From a checkpoint of a small CTC audio transcriber.
Model: 5.17M parameters, log mel input, activation silu, depths [12].
Data: trained on read English sentences (LibriTTS-R), 15625 training examples, 40.6 epochs.
Rows from block 6, named by matrix and row number. Each number is 128 + 32 x the weight over its row's rms, rounded and kept within 0 to 255. All counts start at 0. Numbers have three digits each. After the name is the row's rms in percent of the matrix's.
# conv: width-3 conv (model.blocks.6.conv.weight, 320x320x3), inputs 144-179, a 3 kernel for each
conv.48 099:145099068110095128101110079145109111185178123126138149112112151182199107143168131212151133105084112091075101165076080135156152154097067121112137118110084073091143197170163082138115150126138136122152154137082177191116101098136251193152141083111139146145114101097114113148137134086143120124110107172119116120153162160193116100
conv.49 094:100085096101053066128163123100111147122105110101094087063081087076088066123153132185127172115075061137149153177125105121126137132091149140127131075068106085134142133155217112106174092131121142126140093164138148145142104144155126114132105099082155136143134124138151186173107141211181122064116054061082082119061080089087064097
conv.50 093:143072096108084107112099127241161110143131117093114086093113148116097099110122138170163150171190127131143113133130137128124150156159219062075070152183163143145120112099158134088128176167143163139106133142155069087097172159125115140077124187175125140156128131091159126111154161169095120129110113090078072145113068075124127159
conv.51 106:093098137143125113111129000129127105142149158088130115111107083150137157099136167108146164112125104106148159090126174097105107103138113142142125147114142124112107130166106092112105051085043125132079147135094116139139124114134092079120107150146117150155180213170085115101156141120071123119139211103142167151083071106145131134
conv.52 100:136159121146186165054038078093066099097060055064116168124132106091123134130102083124099136077109182164152154139154143105108075131111118145162128099037061146149115182154101125136168087154138178241186146134122104109111151134123157144177104084140106106136148159118125106126138140116066111088108144150122082103107147174123067068
conv.53 093:095100099126115107127091068165066036156144166088065101110101097110133122084143131144098139126155120138115132051055083115117112173140148082094109208167131086127102131162158123112144083104150073046124045082129066079089132095089136114105151135138091123139081074055123103114133151147072084107076094134182168149125102063113101096
conv.54 097:101094083070087082108149176136116146147135149130111135138104105145129151153137126091125183141180178130164183117123118154134114162109082077073089151138166131127117163134147073139158123150131166126159098113122083078069142146121168168204068111133131118080067049086102073081190125127050104111089095128097101113096135142080078111
conv.55 106:143133115098137209139097098111137141119124117160173176103116101133131133137150132136100111171098092164119089154155148121160108130124082126121146132149179113133149164153136126132112174125145125138149147145129116106111149176163140149103107131132120119108152164142099071089104105133131137167116120165151148164125127143081135114
conv.56 100:133090081151144086103097109161151145140114074140171162127137138138106062153137076207118077126136138163129144173140122175129104193103065127077090149103077102145120161163124116095124154171172115099080125179144107075070091102124109135123103054049158143110137134079108090080135116115171146121134156147105141129134123145074087103
conv.57 105:160133105119108127135126111089059119123085043089073118116143144090082090100120110165127089129126192148199210194185124065088143114101084125136120087098138119118135117139160104098090135115076089114138090145175123093144135172200180136104188174124124143107134124139107106105082080027143114080130169172128114079132170152081057016
conv.58 108:176166130134143144144088052226199146127161131086120114084063092120187181090103117178101113192143102165156146080104134110102073131092071148117082141121135071108117096095139147085107117139147150174168150171185075080114141092089101106090178186124109098098083103153138142164111128108138146121120110094160165150161191170100119120
conv.59 099:108159185133133141116140119090107116197189167114151159161127112116121143145152104094142136133175234114123135065071135028105134152098061110074079099136150132100096116134121148162136156144173097108112112119100121087098123164173150180191120106114106075089106105109123125125090090090090083067118127093123103092110179179143148204
conv.60 104:098132119114116087088121119117150169106159166136102065178153134111138132108107135095106101166149180109075061136155173142129159188148148125128108073102144079084090094159169192145103178154195116159164065109149126103141128136151086173174121136177132104095117135139139157130112152173084092089080105119084092132089136155119134112
conv.61 095:121128144100115097167141145098100109063120122150140144134128172099171170099142148190119096134161116149135168086128151092116142178105076150141110098149107128154176106151162127120087099145133119125141132125096048089120159144154093186142162175147130144141099108119153130093113115078174134133106115167064104106082038041101077102
conv.62 104:087123138128172162121122169160149104159106102130099061173191179116138146112124160137141124188142071100096069117154131101163149152155156125156120085108109126118105097096144120144161169106097202130139155121146103136099113161128124086104148128099105114135083110088146144149087084071112143184101056109108125131103088075109132152
conv.63 104:106086117076090100139133150127083081123099120149137167148148108141162117112102098169140136097108116140119113142088148064072103110111114122126142133081084137142119134150168120130135112100090154128107144143148073046103147139124131152168142135139128133125083110108097114148140139120075105168156195136101110129112101107121140175
conv.64 100:118102143040109157122116142185184214061082137123106099178162166077051079110108130212182161120119102152120160183156153145138142146128101151147151131094143105135130132164172137112096107123089121098070124138172161109085089121131089079103105091080127131149096104115137162168173144139130137184196184131088082091103118156116104119
conv.65 092:137102087175170207144136133125121182153139118126121071089121129113099100122141132065082087146131144130098091107093069115120134078083135110115099155147193084143152075135118080060044110144128136148157101123142090071081140097099090154187083152161107124141176158113158115158118134163139124136137153167126127134148112142048071069
conv.66 096:137122065088146129088117114120145116199155147117111114106115094115156189172173122124122077127098052129110090095069093140163094084109095116115135123104101091120109106111139088067104108099131069071107087065062130120149146148132139125115174148104131145135113094101136150114104099158140137094128195235150140109183128126101114074
conv.67 106:139116136093099123067136193074112145111133147081095138122112097133193166111132151106126128133149175098146127132158182119104121193136146110143178101111074132160133118125147149145132129087072125150188100129165143119064173112095130159183143135133111097111083106103074132176084096105105147203051109171118142175158179189107116132
conv.68 095:099084098187176171127151155122128140158147163099118112162154112182098124107170152107125111184201156101100124073059084077096114091104104108088097130151146107130107139133109126129152170127057121114111123131113167153141158150159182168112103100128146173161191170118132159161116104057062076126146164130104093094129125115098104095
conv.69 106:095124133145127108071102089190220180167167085122147155100115104167175123087098110140150148097134152118098170139167143124111116131108076170147124139171143118136133111099102128123120118081085144149138189158125135152155143116134108115039098153172064057091081127142138130148128152129141132142123112153127172159127133165190181120
conv.70 106:096097145112124103087082027110169126099185201100110130115099099126204200132111131078104094175159108211165071163136141096105144041058074140138178087110126122120109113147117111121050107147181127163151166136091112108128154157134127136135128110128123127146070075090183100068111096103157135113157118108092090155103102133133180208
conv.71 100:208175170132106147103060052098133188049044103139132111093135130077035114128172178113136145143088081195199170155173145152127096146148143169159166107148156120128144084146118122124114106148140114146130146166152166193163147172176116124087131153155137138120133090082173136137058084081118087069121126155135138163198184182136156152
conv.72 100:108101100107109098143088100113113136116059092070106130107150146159149143173128140107147123170165170119113085164225207130086080134142151153111101202124145133122114091111082156158168104126118120115132136129106111117108164108129126120089194167142134147148100094129157112052072102134162091053158148148095076103116096060098113120
conv.73 104:129155153063098092169152168114133153128100146089124145082122129106065069155116115167161131119077130098098101131124131092117116145150162103128111080067102131134095143123102062107100180172111093072112150128033057071081149143122251211182133113153165124127093079101162161156200146095126123124179146164125121136095104170125140125
conv.74 082:067075117064051055115099130089056057175135086077094115120117103137162155173149093148066055118153167104097171140138146161166113123141150139156126118132130165131120218161160092142087082132116145119125122118090130145132019135186125189173082107072179154107116101059120114104160141119108145121140102088166101104040048053135103088
conv.75 098:134109062116115096148099101090084079196219131180157142134122091131071051117098089144144114095128098082104109091125086124153121152141136151161177132102143112113083157147102123118125074094115121144072122077130172159109126103156169126069082106129130123106149165186140125131121098102105125135149143180103091071163112116101107049
conv.76 103:117128128133160150119074069087143178044119120104117131162161149135117089123143105178186169123156098172155128107153128102158141120166130095077048090125141155172130080116115132162160140177150117132112116154153148174104162133127099146180121154161141147126130151118143153120075149167140188199216206111068155147084123108168168161
conv.77 099:150161151151174172150109097108116134147136131149126122130165143101108106139180142123121134082098143123124136089119188150151184088130161130127116146168168147140144086083078126149206202119087093103187103149103099058123115125115159123134110148150152153121167140132173131133144173197114128165080106164118088048144138149187199156
conv.78 096:096123147125126058125142164171188168196163122111123100170212197144158143162159134105100113103121101115090086120152139097142158135173161119083109127132118162157144166146129118101115117124141140115125155125084078089081110112120197138130143125125094117131076114154093078065152133120166188136069071047171163172078128148104108109
conv.79 099:141126119082087105136129139097128120193139129111117105131182174127103092118123130102095155107080101081128168179102102125161153123144149126110101137129074137123160110090093096154157135144137134104122163107147146172094113145130179119121130095133114100116142132125129106074134088113083117174115152151162153159147124111117110107
conv.80 095:103116143115152129155156123111144156094124093150113079122148118129090099105117090036073124148090118114139173155101127089089086143153141124099117104140164112135104064071097109117123186155120138112115059121121098148196119106087178170184156185162130122119120108159097090087095145214107159158143094060129112139089099119159184205
conv.81 100:131125137149143135098131161092056122173138125094086079159113086123145139149111107170172146156153150126169176143149155149113085118102120133114126127101091163112081131149139124142115144121119115124168111124078144190131140159114153178118145134118096092123130134128148129150128137088087089152112092152147179099152165155102096101
conv.82 105:118095109123125117167146190182157111110130112202184174168149121091126132119129154167174150123108119145131101101102082110150156108112108180178168124114129176163176127127139165159153175154140125169204179171174115105089138147109159144116144119126108104140091115116119129183127159195169130159140184225095113100117151164145139163
conv.83 095:110098085191147130113115141130074139135129130097088109119130128185102176101151183076101143189140151108138127094054075158153151099138133133110082154060079096137121074080103100123131088062118134116104060108146087085073197171135138082098216167145100112140161087057165162124139112100131135119171128152212184137172145076092107117
conv.84 104:103141144194144109132152145110112142107094180102101149150146138131106185159187192082143139163126122147133109042106146151142160132124115076138162112080111145125123131159177135125111112123138079083148114144109130131169077069113100119104139176130133129129115115115107132074132154130143165148184137134153178185072114116095112136
conv.85 103:131122081089121147149208200091108104065125071149140137111087079118118113134140124085110040128093154169125110135162136143145111130132105092087089157164129104096124137136137099098088165121136119091088108122102091114100112137122124156123121146109142140119118113106191149104076082103120179135137103144108124160098108132136150125
conv.86 098:113097097100072091066145188124073103135107067160159148168142143109131102120153171145123110186121093124129140162128077150107107154160180183155129124134157116114136113142165199159124164144176090092103131124101194129070040093139068093087128109103116137112164163127142154129071074110100124121080122183135146117149141112128101103
conv.87 102:151116097108055056117101122094075093164106091132120091173152116209164109073096093139140182123128114098086131165136096089101102128129147118124136120093072123128101086165166155102094122174145169131060120154160117124129145114110106150103132167115104126146214180118115103120110138168052053136191146138101100063149172131072102101
conv.88 095:084105131108124154172189126113094068126125111184155133093129143061095080126148136099088108160141114071120175085083073115145094119120151161181165115122128150159130121096106079137197184126091166122095094100120171123093121163209192166194122083107092072085138145145195176141179133125087112148168128110151117062124160135138163134
conv.89 098:108145166125106143115099091098081077105161155131127122148129135178134140076099116181164131135089098079091110141144170127129073155153192093105104100084068126154135202168118125113082195201172166166131121164190129149105146159149195231180140177180136123140112124081180170160103089133077102160121129170166191121102079109119134171
conv.90 097:150137101082097094207176131156162149155156200116129126109086130087064115131113134105093071116099112091077083120115116158125109105068078095112097130137130109079121154162105124116071147122156122144146177137106075125177107132154122141118106119104155143113096089119148092054107124136167102074106101094140160138124161137113079083
conv.91 096:089094123100098069154103116145128127115132138155127106105116117106089121115107140080105166172138145117169157154156144130154206112115099100118107118086163147140144122131124149092122122121121151145149100079102169192167166163175231191202186159179102134158180149144100109146143137148120088096137085112185161158162152195092109130
conv.92 102:131127131159107103138115114176186146113158136107122116123131126119115053119124133091132096071097080071075067119105077114135104113110144132102104111146187160161107191164108048095147103059088116098081168156139187134117131119114077144107103132131128094071144140127040050083079091078099099090104079074109130177097083113160157131
conv.93 105:111118114056062098139175133051098158135072049143126113118086105161116116105124114120148188110142147088123136187170181068100165205168108148086095109159172095093130129116080139129122175152165174153129045111089166139130095151167200153176133118164132143146081101124124131144199173129109114124100137100114095149106083074145134178
conv.94 091:103101083059030005105099099120174159175128124144121131083103115175132106123108102103094115137127171073071079107122057160157134052130165096111102103124143107122090120133116095120116159142125146129118143127165152127068162134133222203198093148174090120117113028059122109123111088142062048064075069082186160199097129165094120101
conv.95 093:107105126099117108157148116148151097095158171071075056152170172164141193153170170149173162049074070113138125158162140138126150077123170077092090139124112111107130161166184129114124169152115131159166156130112096131185116151138136171194126115158196146136148119085099085075171190160135135169050090085210164134111089071088121128
conv.96 098:115081049114109182127175179100100091149182134113142120106101145088099127133165174104157169165126111147150114113158127154171147098156142148122106095067053136108128118119155150191191093144149132155154085084117073111125177153130087066089153140102127132136120097116121109112129129179144123122099089154119098066091081049138158131
conv.97 104:193148103129183196132124176079105130155090066115131174097128116132131122193156162186139125069120110167111097127133111117104109189148111147108117148120135151135111147143176036074109154155119141108107220128128123134108140089041186099107109096096124131143089133159123137111168118120152134151157160185106098121155141120150159128
conv.98 103:113109143099122120140116126109088115140162128102108152130118150130118137150103119129153158106113082134134126128121096127068076156118120130067046089062070142128140137155164164111096106116176140117107109126169150128120102104146126152095138152142139116105118128145085073118089092088153132171154150106159146132116112117112071093
conv.99 092:097098079143158115111166138132146137148150133046042074099101082185137095137130151134126123153162170138120090140140144118115099133150125123077064152153154139115119134092083100144194168150119207201143094115128074051076148153125176152119136118128139138131157156162095119115146137148074095108101091105142108148149087119073108100
conv.100 107:171178137154187177096116107170207151211196158128114088176151129189148162103121139087086063109121141159176139137206185113154182109093167091080100123116142108132122131104078122116128158132102168188135104113116134165174169133093162178165134135155111106102135145141105107142164197213102127177160117101148100101128100086138173158
conv.101 103:103123108113052078147053048108093058140136131119095127156197187148170194117147156096069067105121094148162161086085128090143147185159168113080070098121100111158146179164102105105119142192181126133154157137136082137124138165169126131149126116143105131115115116086076101100172199175107052111104061104142149155132108077110118131
conv.102 097:135152129125130125092083054081063070155199177075114133158161167095103103116117120128129152109116074152148147124118142086153187157148173130147166113096101146138099113096076139151166160179153102110086121118099137123099168188180144133167185149143129151134170128076133122133147146146154134130128113141158144123191161122119125117
conv.103 094:129118123094120155109122123133124091131143136106137124165103114069114113177145161046056055221172152105142142052088100124091076173143138096129159096151143123117139137162165157127106113085080119125147137123115106142172124122121067117108116159141151154128142139141112095115089128091046098147068147185093141122071096099111131091
conv.104 092:097139128151130094111060022185124151100115130147139098096102082164147166097071068108101111098115157107131141143128156103154113154101121122128117163154181091126122054111140079117164133128184168170135072064097162180149147135088122129119107079131118115112103130126147159173070094098111108104111120119098096105175132116159160150
conv.105 099:091109104155125073104112181137164191141093156103126117134105093130092078171105137185146168145130121093081096121141146165098122102127144095125122187187175125090108186172155131084075136161172113107158227149069146139086107134125150121115143109121165135147110101075157113126134157152128142133106109111149143186148117165140110120
conv.106 095:111137149150191121143135154149140111149102122130146124112092116131144145099113120052058082157161124098126130125108131100080056149135105114112101104119154071085107116180166155163169125159178124076069056093129119148081112096063099082097133086122103121112134131094122088096076079073126180177136145172108110212109134126162132130
conv.107 109:136144127091074077172170145148092092113097089128152163102100090085121159096107113148189183122115128120135131168154118091158157113105046131156161146118154091105111114054053163129115142144154142150094092138180116124142127151157082082077134141137106106130098104112108093087101083044094149100072087129146134126155136107110120127
conv.108 103:119079015100110100161162141177154148124104140173176156110103089085102091171151105117123120048105111130113144192116154123131106156157119121109144126147100112122115103109109159124136161166202178101116121132160108109088167130147178162147171174156139124115145149152098075090156090136122104082095169218098114110145142137103094110
conv.109 101:109092108103077092101084104141139140095101087117098100125152147178199187141149133128147133121138122154120113114129097125127101132166133137109084182193185147118113184180125028063071112094090140145138156151098155111101117125154088119168125109088142134125164155143144121134183096130119118131110146178097079078163127096095076085
conv.110 097:155148113108197157139152145088106093163107101106101112118115138170137118204147112146113125120136100127125115203133148158124117132161145116125151178171118141133144141125105150148134096078109177126165141093137126147104124086105100088112137123086161155146138123128142115134136129091092118211109154168112106083176169104124118102
conv.111 105:127136103116141114073142170081064053129103135095144192104099106107099149105106098088104103108144137123149168119142147104084117100097120141153161102100097154130151110078087104141163138188158096118156118133106137126151106097143109114096165131098121113131064102089165189196092071109089140152110143172170146091138111090122140120
conv.112 094:168158201147127095189182187109125117153109120129132150148172128117086088134111095143152122088098114150170152096109165136117096143146143176129127107109169128110106164129117120108093118089114114107101102127097142118117151139085152091096131178173128107115148134115131132101046100117138173160121084088127135185207159150169179153
conv.113 104:127118133135101137103145188160099118143099120092108132130096088110088127117121137178171198100109115098114121165139129103099111166117109162126077112103119095097110117139148143132127111134094141123145080089123119111124148117095128118176164143173136134121146166134124139133100084099088115168107150185142101110189169174048103146
conv.114 101:080131157134103095040057141178108095171142145082107111109115107139118131081077102120088097148117131119114142119107095091108118139179164101139158111098092124130111070061124079079089094103126118115145125092087084059048083127153150146158163163137132082125138157120129118106109073077160163144187134125107136104096108152101115150
conv.115 094:156120103160152122118101155177163138124120120139116125135123130164177176142116108140120110132098052073139179166167130127089082122118149090082045132154203124101121144117092117123165148154178111126169142104075150158106118126126155072091204168099136108097078043072126170194093048097103116173102119143210163140166177144126072085
conv.116 097:169145190191174157209147117177163128106115145171136124069071097148139163082150147141153171170132090142118106137130139093133146094128133133113115206181176101137149076088127140124141112081088153125165097098112174166155097131112110125097126124139101127126172146129144148130088097093208169122173147116104103090191165141169119112
conv.117 107:114081098106110146121115124165172191155110162079101116120136137095074192126075080161118073098120087086116131160120105115123101139137139122132125119116129093110101102118164099099108146152173120134152126118131127062043136138129127128110101118131104104139114162105119130107127093117117151117015096184150154164118120077090087113
conv.118 109:141094116122136146156089085140161154162170142125138139131149174177188119113112095180152139149120152141135170076086100147125121100067156113132133099095087173171186155177160189168134157123139195182153208171176116106148125096126161140121145151116112083094107100134119156168138147159105105128098122148114117125147125116156150138
conv.119 106:098120151121092102135105052094138141176149132098068070077123139171176161118134126094129116139121148127134135073104121106124084116103054106102096146076062112101150105138155082098102136165126111091080070142147123120079121119091104096113111120105133173157137150122105096113092108156117146147167144147144105131122095089112120075
conv.120 093:108083111160173155148181190136075147121127122116114117137101115082123131081125106163079091125114083137125119168166119094161126181130114164128131117126149074098105132183199122138120128121118106160147118149126183122125119134127092171110188137109107127150105128119129141193081130131094126096159215190112112139090084107178121111
conv.121 100:152125125142141119156173144084110117128120127125152170105106108107121143183151118141120101140090120154132142154163168134116110156127108141181150110131113149131118161147100134133128102132177150145095152145145154118116099097152184209146098118109116127144138133120145124122180119105120157130121142152112104111127134141143113109
conv.122 096:114143114070087125131077097177114096127119121067074098130107067135151168094104127105129125109115120080087110116114100123153135114137161101096093159132059126106098120115125150194181107144175145154152080095131084120097171158150166170172102124093122132127055112125145131139142120149074094063074113134143149104064101076078109131
conv.123 104:128125124152138104133147161108178154123182136095055068107149125200228180109121123154151109120148166129076077089170181145112132041068131105115141078133126119134146147163106136094092111193128126175174181149105120134140107065076114175072107137132157148168121099102155125124121110121171106079136161158114184155181161133106132117
conv.124 112:107112114092108133111155182102087112111122096089116109183146111096143106110124123149135144165130089129117132032057089117106116191170184085095119111074062129138130126190184151101065144116134090109131128157122089078078099086054115134169142146185103116113163131124167146186162133128144165168092136134163180171121085052104133157
conv.125 101:156103077183156104134131105122080141121131149108116135131095106144129174125149121137119082095099138120177171128126151148151129097064107151145133093142155122146155103130146126113085172137172107096117126136146108131178166092095119112145120131140114137160150152122133143106066069075070085136139152097095122159125087117115072091
conv.126 097:047072152142145156121119126200138117097080136123127189081092102066109119116171156116104116087100117128169153138111098099156163124092099127128135110136129113156151151145179111093091134126111132142163155196174098133155144132095112111160041076087137169144122104100051080105162212190105147143157154137084113141122080127124113121
conv.127 097:104090169138117173076127091086136092137121113118098139133135127161054080139157159148191235186160115100113127148141154125117132085164181108112154087109129138102106174158148083130142142105113128121124198135109108105159123129135166099136176133173202202183144149167164180130137156165145131185141109110109074138106138147106171227
conv.128 112:109151150177144147177171164122090050168082067076059090116117128123122124150132154090080102148109081116112095113146150105105074184150137127129083142136086084113154119140200184131111071124099096132163115118139128109132151154128100104077152149121099100097095120127112145115160147121081134190124114129157139165127116111141135147
conv.129 095:122161172160132075070112137099113066057105093138135136135143116110152128151183151122128180142143097117100163144143134134139122114129119093119158114155138125113131150126141209127085123112121166158182142131138129160152082124155071120154106157152118131136128151143142145102138189202137153124164190148042090106136149157152179129
conv.130 096:125111099128148155135131128063094155186112092142152117128127128177164181116093141183112100105120168153192182139096086094107128118134149123152081111087086123092132110131133096092097106097149132097117124108132145110116123179166159169165073074084064085147134141129138093110057060115150148150065067123154090102170119071110085126
conv.131 092:179167139126138159101111129149151152134099113135103083061126214139115110145185192156204208180132090119154123176091068140150154061070153138106097130120144155189161054150152124102061114104084190094046126192174152108103133133140191157170168135129120146182136104117183146122149134110145128136165138103120128131143137130067110153
conv.132 106:049093115080104117155129111144176159146200188094117142178161176157168133151148134080092100157132138112102107035048072112102096168159163052076094192135122173149144153152133138126122117141167097107122121095115083150163149138151147129141102109135131138131070093152113114153159129075051073087134180143106104163090099137069107107
conv.133 103:155136088116104076136193173104114104124137126132153174145123154198142104116089079104107120124145117158168122110122122142142155072090131135148139156119080116145132123116137149155185123147122157190157085139188144136153105095105147148158095118111141112125095103114062098161180203179143108085128157158111135136184215172123143122
conv.134 103:160118085150163121149140121229229200124141132090114122105132156087095109123098130127099101167199156154125139142170121086075121088094095134113151158119065175130138151115125086111110064085138136135140188220151090079086114131162128104090112119131119107122090113093135149177091067096116125100093112120162180138107104095135119138
conv.135 099:132128087103115117152143143084097085072070083132106091098097122094116097139128172135141134152094094157172139122109097162138128141095119096108134122127126137116167125165179099123110131105088133096057124166148124133095150146067167157095183176192122116155166127183082114137191207215122109130129119155149160141144164128126115113
conv.136 105:090099085129138087170145086102135140145133159103081045141106089118086155085101104130140126127111093105104155150153166115123191072070109126115122170141142077089117101133093107124154153127116147114112115084071108060095156107094106088029130104105122159174064078116143119137102119163097094098146127146160184120183160121116115093
conv.137 097:150150144100142137116188176041061143089064127158105097156161113106081067133160178123162154094131170098131149148146159105084087145171113177150130042071106110100093147121122152131128131132102154127125144109101123102117121199179139139174203164153156169151166122074112147178156128080119146106171153172153099129136101124163161137
conv.138 092:118125114149170164148115131169091034169137072120182162101136132135134109131119071134118118133156132133175167171213174110111079171161156154140128124100071083135144057088126115092092134161109111135130094106121115170160124120145103137114198168092113110077142114053172197160106121085129093126153207180150110109165204159098127144
conv.139 104:152139117149168103087100170136149159159178144139160184197162161118152123160129118163121098075094112129103105163236191128092072131114088146140101095133148138128127160090114170113114145161191113156189189129116156132084135105104100117130113101117126129167165152144117147175159143092162124101169194197102121132135143160120131117
conv.140 101:095072080107099078071134125102062110173128134150127152165170139074104100093105103120112114155134152111089093054092118135104082121121099147157129107089096147164150184160148137143121140163173141177159114175163157186155094106105195193149132142088089114137124054066104121144146118120070122105094114128101142152105124180098139131
conv.141 107:137111147099123131157132147138108174173176163106122129087109139113127095125143135135116131147152191138151192128066096148167179083107149169137100186134145103120118114117128157117131171169107130116109134113084052047104105105104222209169182142123110098070076127110116130165140188187115082051125136148128174147130176129115112121
conv.142 100:123095110099144130219161090138147052056127150115119137147140144085115131122142121135119069182180179189160105162118104075121130132155163151132142114143102137167143165199199083128150121092107149134118152147141124097085146102101065091123108127112123137144159154132182130120147140107117172175176170109162134096089085119121073029
conv.143 097:117119131084139133091148145131177178097152147145106099126138127029125152137150140133165172152111134139098143112121077128166168167159148119158174125132126148175141190152105179155164090131115070134141059078087100157098078094118146143110093089121151129157147149131140095083165105093100137180089088090091104100101107137159122113
conv.144 103:095100121151174158148116103168142167080090095154140140122176199148136119118107111144143135122086105143138105083079109089092080106148171132070047133112129133134140095123145131177208107086078130091100163167138111135174105121105148127107153127137079094081115130097093146172141151129098141202177149165204144129092125134090095122
conv.145 098:112102118141140145136104091110122143043093164179170156132091114131137160127123126140159151106137104161165137136147159115131140153156165153161140122137165102083120115074098103129147169166222091080132145122154113129114130128081165159191168134095130110106086113124163158110061054109190186176124136150137140137227120104128105136
conv.146 096:132133163115139155118103090114111095053096131147153134112084055120158168092086083128127172102102124141167149124128107135104120136148145143121172100108121125138104126124130118166144136146179167181130094084125118096158128108115110131171206154111113095087143149178073082110074116139135143139100142119133119174147134179134140191
conv.147 103:132120104149151124137130125114099145125145132140184185127161161096101074121123146132087077102098115165149131118119102171146173146167174130144106096065074143151144145098074135157184141154138124100093128104102039089158141138120150145146138170131118109129127178143076063085123136138133094110150163136179137121154190192135097113
conv.148 093:148153156115077139111109183102131159151143130147129107107118092175123108095099107132176206120171138110133143155126113153170157111114111146095115165095096113146105157128149083087066137163069144110069091130132155122125164118096185210171121148133119119106149102062154167144108116096050064144158150154123132136156137129149161188
conv.149 107:142130109101168165121118136082107134136115118161129116165089085143199169114111124118115146170155189085095127187192158094102147165135134104076067129146205152120126123111111122098099176136140169152126111108135146152142116114104112091050169168150097106138086101144151087067088105130112165135157112084144124081121087081116107102
conv.150 102:125155144165145157157149170164172136131110069120128143149122120079142112114095090141120058167131138160143142112120083129168173122103094134139140140149124123121109153120120117105110158128123100110132119131113099144162150158165132124058117093072163132161088107105121110182154134122168116065109153159097171116082096077132104089
conv.151 103:135161167137120130057046079197160096185169136131141127156134124134132190142114102137135081139187150089111112150155146093126138123120115098137129125142128176169153163144127120141107079090105180190150120102091184171129082117137114117143112135137117117124105132168092130111130101100135115095158121155076061107074121117142102069
conv.152 097:139162181162186214117074081099084113081114082144138161119111140120082084096088123178151169167146174203170173197140164096080112159144127111133133092092056136139140096110109160162121066095132122134117130129093103109128109138163109089133134117135107110091159157143175149140171174123028063086125131080094051045119090091116078080
conv.153 094:107136086153143217122091126087110122122098076106095108148144150161180127148150176065065087133129114076112106158189180089091114144134133134137180166145179135129166128132129108151134116099125169163150177129110169083115125104090152140103174137158101109113135102127079054070154120097168150149092099170149129110126117125146115099
conv.154 110:097122127073102092115098080070111138102106151119131184103125157069076104116173188123159138096107174157122098077097097107150138157184189110137121133111103140170172214173153109110113121157144130138107118088086117147163114117097130108136091118068167143136079136186197129119159109091146121098144152116149146120142157127152141087
conv.155 105:122096086150079047103136137135113107135074091090118142146134114123116096151128091154121116165161133091115085187157101064044070134111099104100099101110109154134107107111131097104122124127155171170107097107144114095132138160148164150141153109101129126150120091148119088097105086095144161140138148144102087098122086080123114107
conv.156 092:116136169123108176100096094133129162133080131166102110170124085105166195170119105180113138118139102143146098120135160104096088136116098147151144097143154131096065137093076113121091141124144141133143121108093197166184137178168138117099128085111130096083134130107161118100089070077110129158149147114144113117160123143078083116
conv.157 096:107086106157120097100142198134110114162135117107115107120095097142137095129146163080048069171149150130108114108100107119085120127163179105085128095139142148113101139103141143104131161174133138162135159139149164159141127116139217118088134102096153171176148156114153160166091134124099114139163102105136109149087096129123118127
conv.158 093:085137148076092118124115096140131157092123093156165163110105111054096083134158132152181153174130130147124155168178196139186136071084120127116146057071067168195165141140138071024061066084138140154174142113103138155131169147172102122114082131160139131121103084060136095082145117163129106103168142099063176145089110097110142134
conv.159 106:117119098150135130181116113078065094096049100102092118079091123127116135097128120130097089119106136196177168104064153126121102109158199130111063142160110077080088099099139146135127101099197090093116184181148126139131138099088065080250113105193098113115082102096100111075079111102141126155113062037075081165135125133099060129
conv.160 096:089098071110086065160210170140127107069077161140151137117146146100138176157147150101104121113085105120104109104091122104107078120157128099135141144122105164165145140099126119172180159141158152144143130114127102066087137150165132133122129092105124120156125173177094108083158181166121118126158138076149072060055062091097121094
conv.161 106:157145149147161184186153117133159157078083089127151165086153177144151084151149140102119178088108087119108122114114099142108123138121137143159134149147104158184163118135086107122124132087073094125112117158178140120130145116158100138126096113111113115091056100119089095093150147096127104106108106106102119081106127127099126151
conv.162 089:111079188060079146087125141133055051144093060136142132141147107137088131145143120163089094125087146060098174096147139139137123127092094116101101097107199141132151177142098095100109178164112139144069170126101148115140034139193121090100123101126152149117213120121099087118140092090155160128120130128214146140094124171143113112
conv.163 108:125138140133144116175113133135151138139158124134121118067105145173162111119106118139149164108100052129147183113148137117131135135127123102171200152101143107136171116153129158119079140191155155168134106095076149173123096141157127125104098132127137138147120094052167113118132125122130117122192150089116117099128126098145147112
conv.164 098:165132110124097079103078176105115132162101086135128105159156124168125128099143149138138140121105051107112077144126133087113095100099098123119137055109118162159164147149164081114128102104155159106088140125151144099094095147117152137131176133093119127157165134106140118086136097077040093118121114068181103058096062030072098165
conv.165 097:141129090108100130098128131122075081158129118114100098099118094117171174094110111140129132161105065124101086141162200129056041147163113179136147165103104119120110119112096104112100126131222103137164119108132184181175131097119142107130141102118124098086143134144111124169059078078129098091067103148119088096156145096137155149
conv.166 100:137145138101039096115131161218165149167166139148130151125122134102103120097124121155112093142125162154122144148153117079122147122101103114108102117114119135161149174167132141115105167187168153225222095146174119127146122105096110178177111078088124130126118157154159150146072092131120124145075099097104051037046035044143117105
conv.167 096:170120127100071086195175164136100089145111138105110107078097133139104121132133134140140134150100108098121132126112092153145154093105165096121173154133143172149138141166172150111108118116136079112109160139080124092106126140130183122082156065070147178195133133154161185174096059052155124097092112133208122096168074080154099097
conv.168 103:168152134159144143129199247210136161130097117129137129089109100127115156135136124215160133141163135084094121156207141132138113121066104158111093177165160127149125118141169154190182090125128090121104111141175211142115107106121103135130050068105153123143156152140133125124145185182153136128160121136097130114147126147125141157
conv.169 095:109101115097101077154155119062061083142098072123133155075081084134081089144119120121138144076084098113100134099109129121127124094103071088098115207173107136102130135109123111106118135161206070067114133176148131149149042084104140110093156125111127116153164107129107130099165188217131162140140103084148156150126111127140118111
conv.170 102:058052099124115141131085087158117153151102107124142145110116146195150109131111104147131129091142128083114143122105120111107134126133148102088069072085105136154129148127129102142144159159178158124152177171154100108084120140167143086099152118121147123097128110077113141105101148127133094099176113122176107104045035083112128132